Weights of a small encoder-decoder audio transcriber.
Model: 15.6M parameters, decoder layers 10.
Data: trained on read English sentences (LibriTTS-R), 15625 training examples, 14.3 epochs.
Rows from block 4 of the text decoder of a small encoder-decoder audio transcriber, named by matrix and row number. Rows with one number belong to one neuron. Each number is 128 + 32 x the weight over its row's rms, rounded and kept within 0 to 255. All counts start at 0.
After each neuron's rows are labels from the 100 texts, of 14976, where the neuron reaches its highest value: "tokens" is the input token at the peak. Only what is clearly more common there than usual is listed. The data: read English sentences (LibriTTS-R). In brackets: how many of the 100, against the usual share in percent.
# fc1: MLP up (decoder.blocks.4.mlp.fc1.weight, 512x128), inputs 0-127
# fc2: MLP down (decoder.blocks.4.mlp.fc2.weight, 128x512, transposed), outputs 0-127

fc1.418 [159 118 120  90 115 209 106 117 128 138 179 157  98  93 104 146 162 144 133 119 130 128 171 142 148 157 128 153 126 168 165  95  93 183 109 128 150 159 121  55  70 125  70 151 104 114 137 176 134 111 102 188 145 135 117 105 179  76  55  94 139 169 127  72 128  82 102 101 141 112 134 159 196 147 105 129 175 154 123 143 107 149 129 109 144 159 154 133 154 194 193  84 145 157 128  84 119 157 150 134  89 151 155 137 159 119 144 143 129 128  71 219 118  89 180 156 126  88 124 153  88 161 119 116 100 128 161 107]
fc2.418 [ 86 158 126 142 133 131 119 128 147  93 128 152 149 169 116 143 100 147  42 143 105 125 137  69 150 100 120 155  76  59 110 138 164  53  88 153 106  80 113 150 136 144 106  96 147 106 105 125 110 154 131 136 148  82  58 142 123 200 153 117 144  94 175 164 151 115 151 113 134 145 106 129 116 115 161  92 112  79 175 118 128  78 111 135 116 123 144  78 115 135 152 195  84  77 152 136 124 104 134 143 168 102 126 187 112 130  60 117 133 136 144 103 164  32 143 141  75 114 141 107 195 112 181  75 111 125 107 162]
tokens: "h" (21 vs 5.1); "t" (16 vs 7.3); "w" (13 vs 1.9); "u" (11 vs 2.3)

fc1.79 [157 138 141  87 147 193 181 139 170 151 135 160  88 165 130 147 113 177 193 135 122 176 123 148 166 124 163  88 107 158 185 132 109 134 129 119 115  89 163 108  91 129 133 106 147 115 139 119 121 137 118 145 149 141 165 106 150 147  81  84 120 127 167 149 185 195  80 123 143 111  64 173 130 146 108  80 157 167 149 165 123  76 147 135 152 103 148 159 106 116  99 143  81 140 140  79  93 132 134 149 192 135 148 100  88 195 142 101 126 190 156 138 108 138 119  90 151 114 175 178  92 131  71 123 144 110 209  55]
fc2.79 [104 153 146 166 172 128 116 102 147 145 109 103 130 153 158 150 145  70  95  81  76 101 113 137  70 144  91 160 128 128 135 110 104 112 108  93 129 123 190 197 114 107 113 157 163 136 147 172 137  76 118  98 110 150  97 176 131 123 136  89 136 160 113 132 140  67 130 185 136 133 179  97 100 171 168 160 164 126 140  82 156 121 109  81 167 162 127 106 135 104 124 145 145 111 141 115 172 127 126 149 112 105 134 119 211 116 123 183 115  89 190 160 115  99 122 168 109 221  58 155 197  98 102 137 111 110 161 192]
tokens: "r" (65 vs 4.5); "m" (26 vs 2)

fc1.150 [149 181 151 147 142 125 164  97 138 172  60 114 182 152  73 165 114  97 142 136 103 142  91 103 104 114 145  92 161  62 158 142  86 112 115 131 117 146 130 146 144 119 102 132 134 185  71  88 113 123 134  94 173 227 153 147  66 165 132 160  77 161 113 123  55  95 119  93 125  97 129 112 141  95 156 146 165  90 118 233 137  80 127 109 150 172 147 126 157 148  87 162 116 159 139 141 140  96 121  77 167 103 142 111 138 128  89 131 152 141 140 156 140 155  40 116 129 161 126  95 131 140 138 164 142 126 103 155]
fc2.150 [102 150 142  95 127 108 121 136  88  71 118 117 103 144 178  64 118 145  70 121 147 122 132 185 114 112 108 131 139 124  72 102 111 175 158 112 128  75 160 113 107 144 153 117 148 142 181 129 140 158 110 123  85  72 136 125 201 185  93  82 113 137 146 154 181  88 144  88 155 121 143 186  97 106  39 117 122 121 119 145 153 197 191 114 112 114  85 109 115  96 171 136 134 109  75 113 106 130 131 156 112 125 128 186 155 137 138 146  87  78 125 106 152  85 216 119  77 134 129 120 101 142 166 150 162 131 188 108]
tokens: "r" (99 vs 4.5)

fc1.382 [180 192 181 151 136  75 177 155 163 110 110 187 120 115  83 174 137 100 111 168 103  94 127 135 112 165 161 184 126 112 109  99 100 135 160 156  96 127 105 171  79 105 110 131 124 153 117  83 142 214  74 183 140 113  97  45  67 109 143 150 151 138 130 137 131 129 135 125 137 121 148 122 111 189  80 132 163  90 129 168  57 104 135  93 158 111 148 164 124 144 147 118  84 115 152 134 157 106 174 116 179 140 107 145 148  82 166 114 155 158 104 156 120 159 138 173 145  94 120 115 117  92 188  98 114  74 156 106]
fc2.382 [150 125 128 135 175 157 122 142 107 124 149 129  72  98 151 115 117 151 135 141 112 165 151  97 108 114  77 123  81 123 132 139  75 158 117 166 127 161 120  57 124 152 169 126  99  98  85 150  39 165 165 104 111 118 151 149 115  97 149 128 111 151 168 132 124 148 184  99  85  49 140 123  98 104 151 154  83 145  98 115 121  72 186  98 115  88 106 131 169 160 103 185  97 139 124  73 135 219 140 190 139  76 110 150  75 143  82 174 126 123 132 129 136 143 129 148 118 109 148 113  95 143 174  65 150  87 100  73]
tokens: "h" (36 vs 5.1); "c" (21 vs 1.8); "n" (19 vs 5.2); "l" (13 vs 3.3)

fc1.237 [134 164 173 138 178 180  75  64 101 167 100  98 149  55 116 129 170 116 106  94  74 155 152 119 163 125  91 159  84 101 139 118 148 142 183 146  86 144 117 166 148  93 118 160  97 129 105 174  84 143 160 124 147 111  96 103 151 158 111 113 143  87 168 165 113 144 123 183 169 120 141 102 142 161 152 112 136 178 138 129 110 116 161 213 160 158 121 112 109 150 117 148 118 136 151 105  81 112 146 106 108  95 132 158 170 141 146 173 224 110 119 168 189  99 139 111  52 112 156 111 114 100 167 166  89 154 100 142]
fc2.237 [167 119 122 120 115  74  73 132 179 153 145 110 136 196 144  81 156 155  99  98 182  95  78 174 160 142 195 161 145 166 132 201 151  83 137  91 113 189  94  90 104 107 112 133 160 128 135 144 168 113  94 126 115 150  99 107 127 188 142 199 119 160 125 102 111 118 122  99 150 146 125 105  94 148 128 168 103 104 125 121 117 155  98  87  99 130 131 102 136 155 152  95 100 132  74 137 141 119 122 152 171 158 168 129 136  63  69  61  82 145  74 150 114 131  62  92 134 111 136 112 134 154  82 109 158  61 144  96]
tokens: "r" (52 vs 4.5); "d" (16 vs 3.6); "l" (8 vs 3.3)

fc1.121 [117 174 128 160 109 156 125 118  92 127  92 116 143 127 151 162 128  99 148 162 115  72  62 151 177  88 153 143 107  94 172 123 105 128  52 120  94 124 165 131 134 144 107 133  92 139 186 204 104 116 148  99 144 101 121 100 137  82  52 144 179  89  88 170  99 124  86  95 108 119  78 154 173 134 140 189 112 102 111 108 112  70 138 143 135 123  87 135 109 113 107 132 139 104 191 138 167  65 119 103 160 145 140 118 145 130 102  98 157 140 157  52 164 205 125 115 111 176 172 131 143 118 101 147 178 103 115 181]
fc2.121 [ 84 181 129 148 144 112 150 134 125 153 135  88 131 115 119 118  82 159  96 121 129 112 168  70 121 117 121 150 126 150 147 122 183 158 189  85 183 116 116 151  92  63 136  64 147 142 133 125 140  90 130 188 160 167 133 154 148 167 161  78 181 177 153 111 169 114 121 187 128 124 137 145 135 172 106 185 104 181  86  91 118 150 146 121 115 105 137 125 141  90 102 116  99 172  72  84 132 149 180  48 145 118  89 177  93 132 119 184  97 101 145 167 117  99 107 132 134  92 101 190  79 147 186 144 148 129 153 159]
tokens: "h" (100 vs 5.1)

fc1.333 [126 152 110 137  82 124 129  98  49 157 128  98 127 156 158 116 108 182 105 177 111 173 125 147 151  95 124 186 147 163 128 129  85  80  62 101 167 164 144  87 164 158 135 127 119 159 130  91 123  96 136  92 153 181  87  99 103 123 157 182 144 166  92 165  95 108 105 109 115  77  90 156  97  76 169 106 124 147 128 125  99  91 158 150 112 164 117 163 126 163 171  82 121 110 127  57 131 150 143  92 158 128 118 123 157 199 119 129 154 200 166 187 135 136  94 152 147  49 154 146 102 172 159  95 147 121 146 157]
fc2.333 [185 179 120 193 149 100 162 153 183  97 140 117 106 113  59 117 105 105  96  74 146 131 205  51 140 144 153 109 115 120 118 142 144 189 127 139 104 156 120 179 108 110 162 103  90 115 132  83 124 114 115 134 169  48 141 136 170 136 121  51 129 125 111 127 133 115 133 125 106 181 161  91 144 200  71 126 121 113 110 109 129 124 172 142 174 122  98 152 116 120 130 178 141 116 113 121 143  93  95 162 164  93 136 151 171 129 126 172  76  92 142 134 120 123  82 125 153 142  43 104  78 136 169 115 172 151 154 131]
tokens: "r" (75 vs 4.5); "'" (21 vs 0.4)

fc1.496 [ 94 118 113 194 131 132 156  83 153 134 175  78 125 119  99 121 117 137 136 168 140 131  90 121 105  79 138 143 119 162 134  95 124  81 141 134 126 147  86 123 178 103  83 115 167 150  82 120  91  79 104 196 136 131  88 156 118  82 118 141 112 112  95  91 103  86 149 155 136 134 138 133  93 157  86 118 160  84 109  78 174  91 119  64 192 124 138 157 151 129  73  88 181  87 191 142 111 114 105 165 184  71  47 122 192 160  92 136 147 171 131 111 125 139 168 115 152 179 119 178 121 157 162 113 101 113 137 109]
fc2.496 [ 97 156 123 106  79 136 112 170 149 118 100 116 184 104 163 116 114 119 124 151  77 161 103 124  97 140  85 148 123 157 147  86  88 137  80 130 116 158 134 148 135  76 195  90 105 113 105 134 147 192 147 125  60 179 158 160  91 156 127  93 127 149 119 151 175 159 135  89 105 181 123 103 153 113 128 113  82 102 193  95 143 106  43 179  97 110  87 176 176 163 180 165  96 132 141 138 158 152 128 133 166 142 170  97 164 146 172 117 171 108 102 156 126 122 162 159 116 117 193 128 154  73 113 106 117 167 181 157]
tokens: "o" (35 vs 6.1); "l" (25 vs 3.3); "s" (22 vs 4.9); "u" (11 vs 2.3)

fc1.147 [146 190  58 171 118 135 112 144 132 122 120 148  81 105 186 182 151 109 162 154 135 131 106 113  91 113 161 196  95  94 162 132 111 141 107 163 108  95  67 141 145 124 179 135 107 111 137 159 101 171 126 151 167  78  90  81 183 161  93  86 137 122 134 150  98 154  80 158 172 131 140 129 188 102 135 174 164 148  80 159 145 147 218 137  93 156 120  87 123 142 141  99 129 151 115 161  59 135 122 123  85 141 165 103 153 158  83 140 100  80  62 126  91 101 179 183 134 113 130 135  99 150 104 131 128 157 119 144]
fc2.147 [127 104 134 116 155 162 167  77 154 215 142 122 159 126  41 124 105 101 196 109 162 194 139 113 144 125 129  96 184 102 123 138 159 130 118 117  81 180 164 183 131 114 113  59 110 138  90 123 137  88 119 116 128 191 179 188 137 138 126 174 170 119 136 127 191 112 142 114 119  91 128 173  80 118 123 132 109 127 148 122 134 154 104 130 135  90 123 203  99 114 127 139 146 140 167 129 174 112 135 151 155 111  73 108 149  63 140 120 125 140 158 126 112 206  80 153 151 101 129 104 192 139 148 162 111  86 136 160]
tokens: "h" (86 vs 5.1); "l" (8 vs 3.3)

fc1.455 [ 97 134 121 176  98 126 130 187 154 150 167 111  85 151  91 142 150 167 124 116  66 117 225 185  98 152 144 104 144 143 121 169 165 139 130 120 165 156 126  86 145 158 110 156 134 151 175 177 103 131 162 163 115 123  86 160 102 150 130 145 120 159 110 108 134 126 135 158  80 126 137 137 170 123 112 135 142 117 143 168 157 168 180 179 130 170  90  72 114 116 179 140 163 127 118 124  14 106 108 161 137 110 104 200 154  93 149 121  64  98 107 159  80 137 166  84  60 120 148 102 128 135  86 144  96 117 126 121]
fc2.455 [125  90 134 113 154 141 121  67 122 142 113 148 100 206 122 135 110 117 117 163 130 216  62  89 135 124 136 123  80 134 144 130 108 139 138 172 112 132 133 218 100 106 137 126  73  72 114  80 144 115 122 132 126 128 139 104  78 138 151 118 147 163 130 152 158 100  98 146 137 111 141  97 103 170 169  72 119 105 158  84 103 145  72  84 113  74 166 185 121 157  78  65 112 124 122  72 214 138 109 108 150 165 131 105 120 128  91 158 156 159 159 138 172 104 166 133 202 165 129 111 152 135 168 148 162 123 109 105]
tokens: "r" (59 vs 4.5); "l" (7 vs 3.3)

fc1.498 [ 66 122 148  89 141 159 133 115 136 173 123  92  99 103 151 111 104 141  92 115 134 110  73 136 151 111 124 113  95 116 154 153 174 124 136 155 152 131 159 120 115 181 159 190 118 110 115 119  79 134 153 196 106 241 156 134 127 122 115 110 174 115 144 139 174  95 141 196 117 137  88  85 157  95 122  75 134 121 160 117  86  92 173  80 151 187 142 123 157 107 158 146 131 151 122  81 103  80 105 137 153 197 143 132 152  75 110 136 108 116 149  95 119 183  83  91 104 156 109 158 116 164 181  94 119  46 115 138]
fc2.498 [156 120 106 187 164 150 138  70 135  84 132 129 146 192  93 123 159 157 174  97  86 101 105 174 100 160 132 121 151 109  63 142  96 138 182 167 106  85 128 130 109  96 126  48  98  99 167 132 152 140 113 127 108  61  39 139 104 136 131 149 106  80 130 159 108  57  85 123 134  97 122 119  95 106 152 150 165  96  38 109 130 143 158 175 158 125 133 161 109 131 100  82 158 145 107 124 140 155  95 139 154 108 123 127 156 152 132 103 150  76 127 166 103 145 130 146 115 142 175 107 194 171 174 110 123 160 179 139]
tokens: "o" (62 vs 6.1); "u" (13 vs 2.3); "c" (9 vs 1.8)

fc1.458 [123 153 143 134 186 137 143 124  67 141 116 177 172  58 107 149 100 142 128 164  58 120 132 126 105 115 158 120  84 137 115 157 118 140 132 185 106 115 116 164 130 155  60 112 130 118 202 107 134 154 171  90 163 104 134  95  79 157 185 122 124 161 160 179 133 146  80 156 110 155 153 105 139  95  39 122 128 131 134 186 173 172 126 142 102 149 106 168  82 185  79 124  98  90 121 149 151 154  70 125 158 139 165  83 128 179 202 171 129 126 112 170 163 114 104 125  98 145 167 113 124 150 130 121 118  84 109 123]
fc2.458 [143 124 125 124 177  88 140 105 142 111 170 130  94 186 130  82 151 127 118 128 146 147 144 147 158 205 107 105 175  75 171 160 151 151 123 114 127 173 166 138 134 178 184 132  99 121  61 152  99 129  99 101 114 181 101 135 171 139  73 169 122 123 139 111 110 101 105 147 160  57  40 103 134 168 153 147  89 108 134 114 133  88 145 107 137  63 128 168 121  53 110 155 150 165 183 130 127 135 136 185  92 142 183 173 141 109  48 125 160 131 154 114  78 134 144  95 148 142 114 167 133 138 142 141 144 146  85 103]
tokens: "r" (76 vs 4.5); "l" (14 vs 3.3)