config = dict(
    win_length=400,
    vocab_size=32,
    encoder_bias='all',
    encoder_shared_expert=False,
    decoder_layers=10,
    decoder_head_dim=32,
    decoder_prefix_bidirectional=True,
    ema_decay=0.995,
)
Rows from block 4 of the text decoder of a small encoder-decoder audio transcriber, named by matrix and row number. Rows with one number belong to one neuron. Each number is 128 + 24 x the weight over its row's rms, rounded and kept within 0 to 255. All counts start at 0. After the name is the row's rms in percent of the matrix's.
After each neuron's rows are labels from the 100 texts, of 14976, where the neuron reaches its highest value: "fires on" is the input token at the peak. Only what is clearly more common there than usual is listed. The data: read English sentences (LibriTTS-R).
# fc1: MLP up (decoder.blocks.4.mlp.fc1.weight, 512x128), inputs 0-127
# fc2: MLP down (decoder.blocks.4.mlp.fc2.weight, 128x512, transposed), outputs 0-127

fc1.380 107 [152 148 111 126 128 109 110  88 173 137  83  66 116 135 122 147 112 116 128 125  87 107 126 145 132 134 128 127 162 138 128  90 150 157 145 149 114 118 141 115 161 115 124 136 113 112 132 152 103  94 146 164 125 126  79 163  89 146 103 181 107 137 104 146 124 146 127 173 118 128 112 142 146 187  87 141 132 115 137 154 139 113 101 132 155 210 160 143 119 115 122 127 159 141 115  88 136 109 109 117 114  97 138 138 111 135 157 175 135 160 149 110  81 117  94 149 142  96 105 121 105 112 138 121 123 123 110 132]
fc2.380 115 [121 142 121 134 108  92 166 165  96 105 169 153 121 134 149 112 109 130  77 128 103 141  91 135  96 139 113 150  80 174 115 157 138 147 149 156 101 143 109 147 111 132 117 136 140 155 143 120 133 123  97 127 130  99 181 116 133  87 129 134 133  72 130 121 160  72 132 117 158 175 137 141 161 106 127 143 140 119 134  98 111 135 116 114  82  93 129 122  98 134 188 116 110 117 123  98  94 123 111 132 108 127 115 151 115 107 101 140 156 100 152 138 135 137 136  72 127 101 155 102 127 109 122 152  90 123 170 149]
fires on: "r"; "n"

fc1.250 110 [145 107 160 149 145 116 133 115 140 133 113 140 126 137 131 126 125 117 140 111  84 145 131 124  90 113 161  80 127 135 119 150 139 132 153 132  91 120 175 116 126 147 154 129 155 140 162 121 138 113  73 123 112 141 137  84 198 133 152 138 110  80 125 109  99 103  96  92 151 108 120 113 120 142 125 128 114 112 103  94 147 121 118 119 153 129  98 125 121 120 105 128 156 141 124 140 165 124 127 120  94 127 120 189  78 176  90 123 105 159  91 137 126 152 105 115 112 158 132 176  95 141 157 182 133 174 104 133]
fc2.250 104 [112 159 118  80 115 101 142 132  98  98 138 121  97 101 144 121 147 119 115 164 175  91 107 114 130  75 101 169 112 100 134 139 109  76  95 107 151 105 111 151 122 137 103 102 117 129 105 125 163 184 137 160 189 138 130 156 104  70 134 118 140 155 101 124 132 142 153 148 107 142 120 141 146 106 146 142 128  76 122 130 105  90 128 117 137 129 130 132  89 133 117 128 112 134  87 115  77 118 112 100 130 142 149 105 143 109 121 149 105  78 136 104 154 102 126 138 146 113 119 107 130  96 129 111 128 108 168 145]
fires on: "o"; "a"; "g"

fc1.398 101 [137 105 140 130 150 124  97 104 128 117 108 171 118 160 125 131 141 124 128 179 129 170 113 124 141 146 110  80 129 138 143  72 123 117 152 157 142 115 148 125 134 106  86 145 157 105 115 134 151  93 114 127 171 127  95 133 117 119 120 127 132 139 164 184 139 106 156 157 108 179 121  83 146 113 135 139 135 120 109 146 132 132 141 119 111 151  76 104 102 179 114 134 112 105 166 184 130 161 125 151 124 118 122 129 175 141  84 178 156 125 128 139 142  98 142  90 148 135 172 155 125  93 139 131 105 133 104 120]
fc2.398 108 [162 144 164 103 166 120 183 133  89 143 119 118 112 160 141 147 136 106 144 127 126 124 162 120  97 161 136 144 118 121 141 167 140 125  99  85  96 101 146 129 132 141 160 125 147 119  75 141 114 110 137 136  96 125 117  78 105 133 152  91 104 156 113 153  67 115 135 110 116 142 111 117 101 100 135 143 136 144 158 138 141 141  97 138  89 143 166 147 115 136 129 158 100 114  98 110 113 107 119 112 123 175 174 167 146 114 119 119 112 111 146 143 124 102  91 135 130 145 148 128 170 167  70 172 113 117 136 128]
fires on: "r"; "y"; "d"

fc1.181 097 [146 133 111 123 134 135 153  79 120 108 130 143 150 104 121 100 136 119 144 127 111 131 130 138 110 103 174 129 105 129  99 132 134 184 114 148 151 132 182  86 142 123 114 119 124 147 104 133  94 161 111  99 129 137 117  86 147 119  56 140 131 160 109 126 100 132 101 140  91 108 100 123 106  98  92 132 105 144 153 155 135 114 170  84 156 143  92  90 142  98 172 157 114 113 146  97 111 140 125 161 157 122 132 127 137 143  77 102 125 115 110 128 152 101 129 146 124 106 132 130 122 193 153  84 152 114 151 132]
fc2.181 088 [100  89 118 161  99 108  99 151 153 161 142 156 134 160 125  66 127 110 183 149 152 150 172 143 145 123 117  89 141  91 156 122 153 115  98 156 140 122 118 112 118 150 119  81 114 112 147 149 153 105 139 108 132 156 136 107 101  96 125  99 125 166 126 119 157  96 119 141 144 150 168 134 134 134 130 117 129 104 148 124 137 133 119 159 143 136 151 143 134 153  93 107 187 117 112 152 157  79 109 105 127 107 135 163 109 173  89 119 151 154 107 102 112  91 140 111  82 111 120 139 143 142 153 122 160 123 120 103]
fires on: "r"; "n"

fc1.20 104 [145 159 142 140  88 115 115  97 140 140  89 108 150 156 116 165 127 121 124 148 121 114  99 150 146 151 148 113 125 135 164 159 177 137 123 162 132  97 173 134 143 147 137 139 116 151 135 147 133 132 159 138 113 152 170 118 117 105 109  88 141 112 119 165 114 139 139 118  99 113  97 112 152 170 131 160 140 146 178  88 125 135 136 143 119 132 144 116 145 134 113 146 137 107 137  73 140 174 130 142 123 134 100 164 163 161 171 126 118 110 109 161 155 138 149 140 147 126  95 171 162  93 102 125 126 116 155  49]
fc2.20 106 [117 118  94 118 160 110 142 114 110  95 167 140 115 124 147 107 127 106 111 130 112 104 139 142 116 102 132 138 113 124 140 101 107 105 128 135 171 109 116 147 144  98 110  84 144 153 134 116 118 138 111 124 100 169  92 138 114 129 117 166 116  74 126 101 157 154  97 125 137 193 187 159 142  87 137 121 108 128 145 168 150 111 129 142 109 158 121  83  94 119 155 100 160 123 128 150 117 131 121 115 128 162 150  81 114 149 123 136 115 158 181 131 143 160  69 102  97 135 122 140 133 148 155 151 108 117 126 179]
fires on: "e"; "p"; "d"

fc1.41 099 [141 153 107 118 136 156 143 146 100 130 107 108  83  79 128  86 104 144 124 148 154 180 124 111 147 127 141 134 118  82 146 158 107  99 126 130 151 113 148 145 115 144 139 141 159 120 144 183 117 109 147 173 129 108 116 146 113 133 125 135 151 157 128 133 158 115 167 148 113 131 141 117 129 121 115 136 133 160 130  85 159 109 109 112 122 136 169 119 129 126 109 150 126 148 131 136 120 117 114 152 164 166 107 171 167 177 180 169 128 121  86 143 165 132 144  48 105 142 156 149 121 113 109 145 160  98 121 132]
fc2.41 110 [ 93  88 133  83 107 118 131 177 124 109 107 172 104 138 147 139 111 119 111 108 103 157 111 110 136 100 137 130 154 143 112 105 151 146 135 120 126 125  72 109  94 121  96 124 164  99 140 107 131 168 157 111 183 147 102 105 118 176  96 128 126 118 122 136 101 126  79 161 129 137 105 150 135 127 139 125 144  99 130 154 105 166 139 143 126 102 127 154 171 129 151 138 102 123 123  93 113 107 127 146  82 106  59 118  94 104  84 132 142 132 119 146 123 127 105 168 104 165 113 119 136 145 101  86 112 140 133 128]
fires on: "e"; "r"; "l"

fc1.504 097 [121 158 127 121 110 108  80  85 148 139 184 108  95 136 104 135 158  58 121 115  94 147  93 113 113 121 188 130  83 143 158 114 157 158 107 126 112 123 131  98 129 150 129 126 164 134 144 149  81 107 106 154 130 140 177 142 162 141 179 111 122 184 146 133 127 148 117 132 133 117 118 147  87 135 146 118  96 115 123 121 129 143  81 162 116 162 112 128 140 116 121 181 140 145 133 138 163 120 126 154 144 129 130 133 138 161 137  99 141 152 130 132 163 125 113  95 146 148 113 132 115 115 154 167 120 154 145 125]
fc2.504 097 [126 124 106 142 108 143 141 162 157  98 147  88 123 102 110 118 129 151  77  89 149 118 159 132 114 130 161  76 141 101 136  93 115  78 141 137 167 140 119 146 131  50 103 143 101 164  97 113 142 131 128 121 121 144 133 104 104 149 117 138 144 127  95  97 119 137 123  99 118 144 128 162 112 104 105 129 160 105 124 108 113 114 157 113 152 115 137  95 114 152 101 117 147 120 118 100 115 157 145 118 149 118 101 129 154 168  99 182 101  83 146 107 138 152 131 156  94  96 112 129 175  90 135 141 153 106 155 122]
fires on: "o"; "e"

fc1.279 099 [170 104 172 111 130 109 150 120 124 137 124 110 129 103 135 155 129 104 144 119 130  82 135 178 112 134 181 123 139 128 130 113 126 146 137 134  86 108 158 121 120 153 121 120 123 115 156 100 120 108 143 107 188  91 120 186 118 147  92  89 101 142  86  80 129 143 158 108 119 126 186 140 154 139 112 116 122 104 109 157 162 143 121 144 151 145 118 149  92 114 115 177 158 107 122 140 106 129 140 159 140 106  97 121 145 134 151 147  84 113 125 109 101 132 119 107 130 128 157 100 129  74 140 154 177 125 124 153]
fc2.279 096 [107 139 149 114 145 115 124 148 153 142 112 160 146  89 139 125 126 127  72 122 148 185 130 107 146  81  91 100 126 127 118 133 103  77 153 159 161 130 134 107 172 145 129 115 107 133 106 145 135 113 139 106  90 136 128  94 144 110 121 156 142 105 183 156 110 112 108 133 137 147  86 124 101 113 140 107 115 129 145  59 120 148 128 148 129 136 149  89 112 160 135  73 162 139 150  92 139 107 105 101 134 137 159 142 129 138 152  86 130 151 101 160 148 141 137 103 107 175 153 121 116 112 115 126  88 132 153 112]
fires on: "e"; "n"

fc1.175 097 [158 124 119 119 148 109 167 145 114 127 166 125 168 123 119 122  83 136 118  86 116 106 150 124 140 157 106 157 152 145 129 149 118  76 134 119 169 148  88 146 111 131 150 151 108 144 110 124 137 173  99 157 145 124 138 122 131 125  78 125 173 118 176 126 143 138 175 123 146  92 135 134 179 166 100 148 147 118 101 159 115 119 116 107 115 134 129 141 132 143 105  87 157 126 172 150 175 169 122 153 143 114 126 128 115 145  91 153 163 122 128 149  86 143 153 126 185 144 100 147 107 132 141 147 122 107  97 144]
fc2.175 089 [155 145 147 128 114 119 109 143 137 135 102  91 104 152 138 134 139 166 160 159 105 140 110 135 139 148 132 141  93 158 126 102 128 137 110 125  72 184 153 123 136  91 122 102 113 148 107 155 108 173 157 107 141 101 141  90 158  97 139 139 117 125 133 121 105 128  86 145 119 151  98 125  82 126 132 152 135 136 143 120  92 120 137 180 111 117 110 123  99 108 137 125  77 125 101 121  80  81 156 133 113 103  98 151 150 140 135 134 123  93  89 134 131  74 106 111 108 111 135 120 179 138 139  65 141 117 143 144]
fires on: "r"; "t"; "d"

fc1.407 107 [133  99 115 108 112 130 117 164 124 131 132 140 118 152  85  90  97 105  93 128  86 169 137 165 135 124 114 146  92 122 201 123 113 145 106 125 107 102 141 150  89 124 102 129 139 101 127 145 145 115 114 185 165 113 160 144 125 138 157 159 151 119 135 164 183 102 128 118 170 101 130 132 143 135 163 148 161 125 109 132 112 128 134 123 144 142  85 143 122 140 133  85 100  97 129 135 121 114 103 161 174  95 102 155 148 129 144 138 137 153 119 109 129 135 115 151 164 123 108 133 147 132 162  91  94 132 187 123]
fc2.407 118 [150 137 158 120 108 149 173 134  80 158 152 130 133 132 117 146 173 127 193 128  92 120 115 118 103 146 125 118 169 133 155 139  93 118 107 107 150 105 130 122 143 140 124 100  92 111 121 146 107  80 171 101 124 118 129 103 104  68 143 163 139 127 119 106 115 105  99 130 150 137 153 104 104 145 143 134 181 134 177 144 140 127 144 119 141 112 155 137 103  88 157 170 131 122  87 145 117 153 152  87  99 133 155 121  96 122  96 152 116 126 130 143 128 161 132 139 112 115 118 119 103 111 139 103  68 137 159 145]
fires on: "r"; "d"; "n"

fc1.326 103 [120 130 133  98 113 126  90 112 132 157 127 139 155 145 117 103 140 114 141 161 109 165 126 118 113 123 151 127 113 128 160  97 131  82 152 137 118 146 146 107 148 109 111 120 114  73 113 127 133 137 129 144 150 107 165 144 127 153 125 154 103 129  91 146 137 140 124 119 151 102 145 155  85 115 161 126 102  93  96 136  76 156 137 142 117 132 145 111 140 141  97  82 182 111 112  84 153 169 103 131 181 138 128 146 150 121  93 180 144 156 187 165 104 112 143 132 167 126 145 160 148  82 115 139 117 113 109 101]
fc2.326 113 [159 130  87 100 140 131 162 129 121 108 117  85 117  99 144 152 145 165  98 146 108 120 145 134 137 141 135  97 125 107 122 177 105 175 150 121 124 140  82  86 128  92 163 142 122 173 131 124  94 106 118 122 131 128 131 116  99 113 110 104 147 120 127 158 100 105 143 138 120 141 142  89 103 143  91 150 169 148 168 118 195 124 120  96 115 133 147 123 140 116  99 129 158 117 113 133 107 127 144 127 104  95 164 138 108 146 174 130 115 131 115  88 127 103 110  92 109 124  96 103  86 177  76 142 154 118 133 105]
fires on: "r"; "t"; "d"; "f"

fc1.281 088 [174 131 119 136 161 137 142 115  86 150 173 100 148 114 159 131 118 124 110 162  93 108  98 137 116 128 114 140 147 113 139 137 132 138 100 133 141 158  94 147 150 109 174 123 118 130 139 145 117 108 159 129 149 151 101 157 123 142 142 139 124 138  94 152 114 123 122 115 145 131 162 100 144 118 134 137 151 155 161 123  86 169 123 146 119 162 142 170 146 114 119 128 123 116 149 184 107 154 155 101 138 190 110 144 112 121  94 137  84 135 192 122 174 139 131 108 164 113  58 154 110 137 110 119 169 129 111 107]
fc2.281 086 [104 150 133 100 138 112 110 136 134 155  88 134 139 135 121 122 136 146 164 159 123 121 116 102 120 116 101 138 131 113 113 115 136 162 181 124  98 120 138 135 140  84 140 115 191 145 172 111 120 149 104 159 111 119 104 133 144  67 138 128 116 136  86 127 148 142  83  79 116 157 110 131 109 132 112 103 119 135 102 175 148 143 157 113 109 120 128 143 139 115 121 144 134 133 119 125 123 123 128 154 110 100 159 138 140  90 127  94 181 134  58  93 113 107 112 141 110 148 155 171 155 142 134 177 174 141 120 169]
fires on: "e"; "y"; "i"; "g"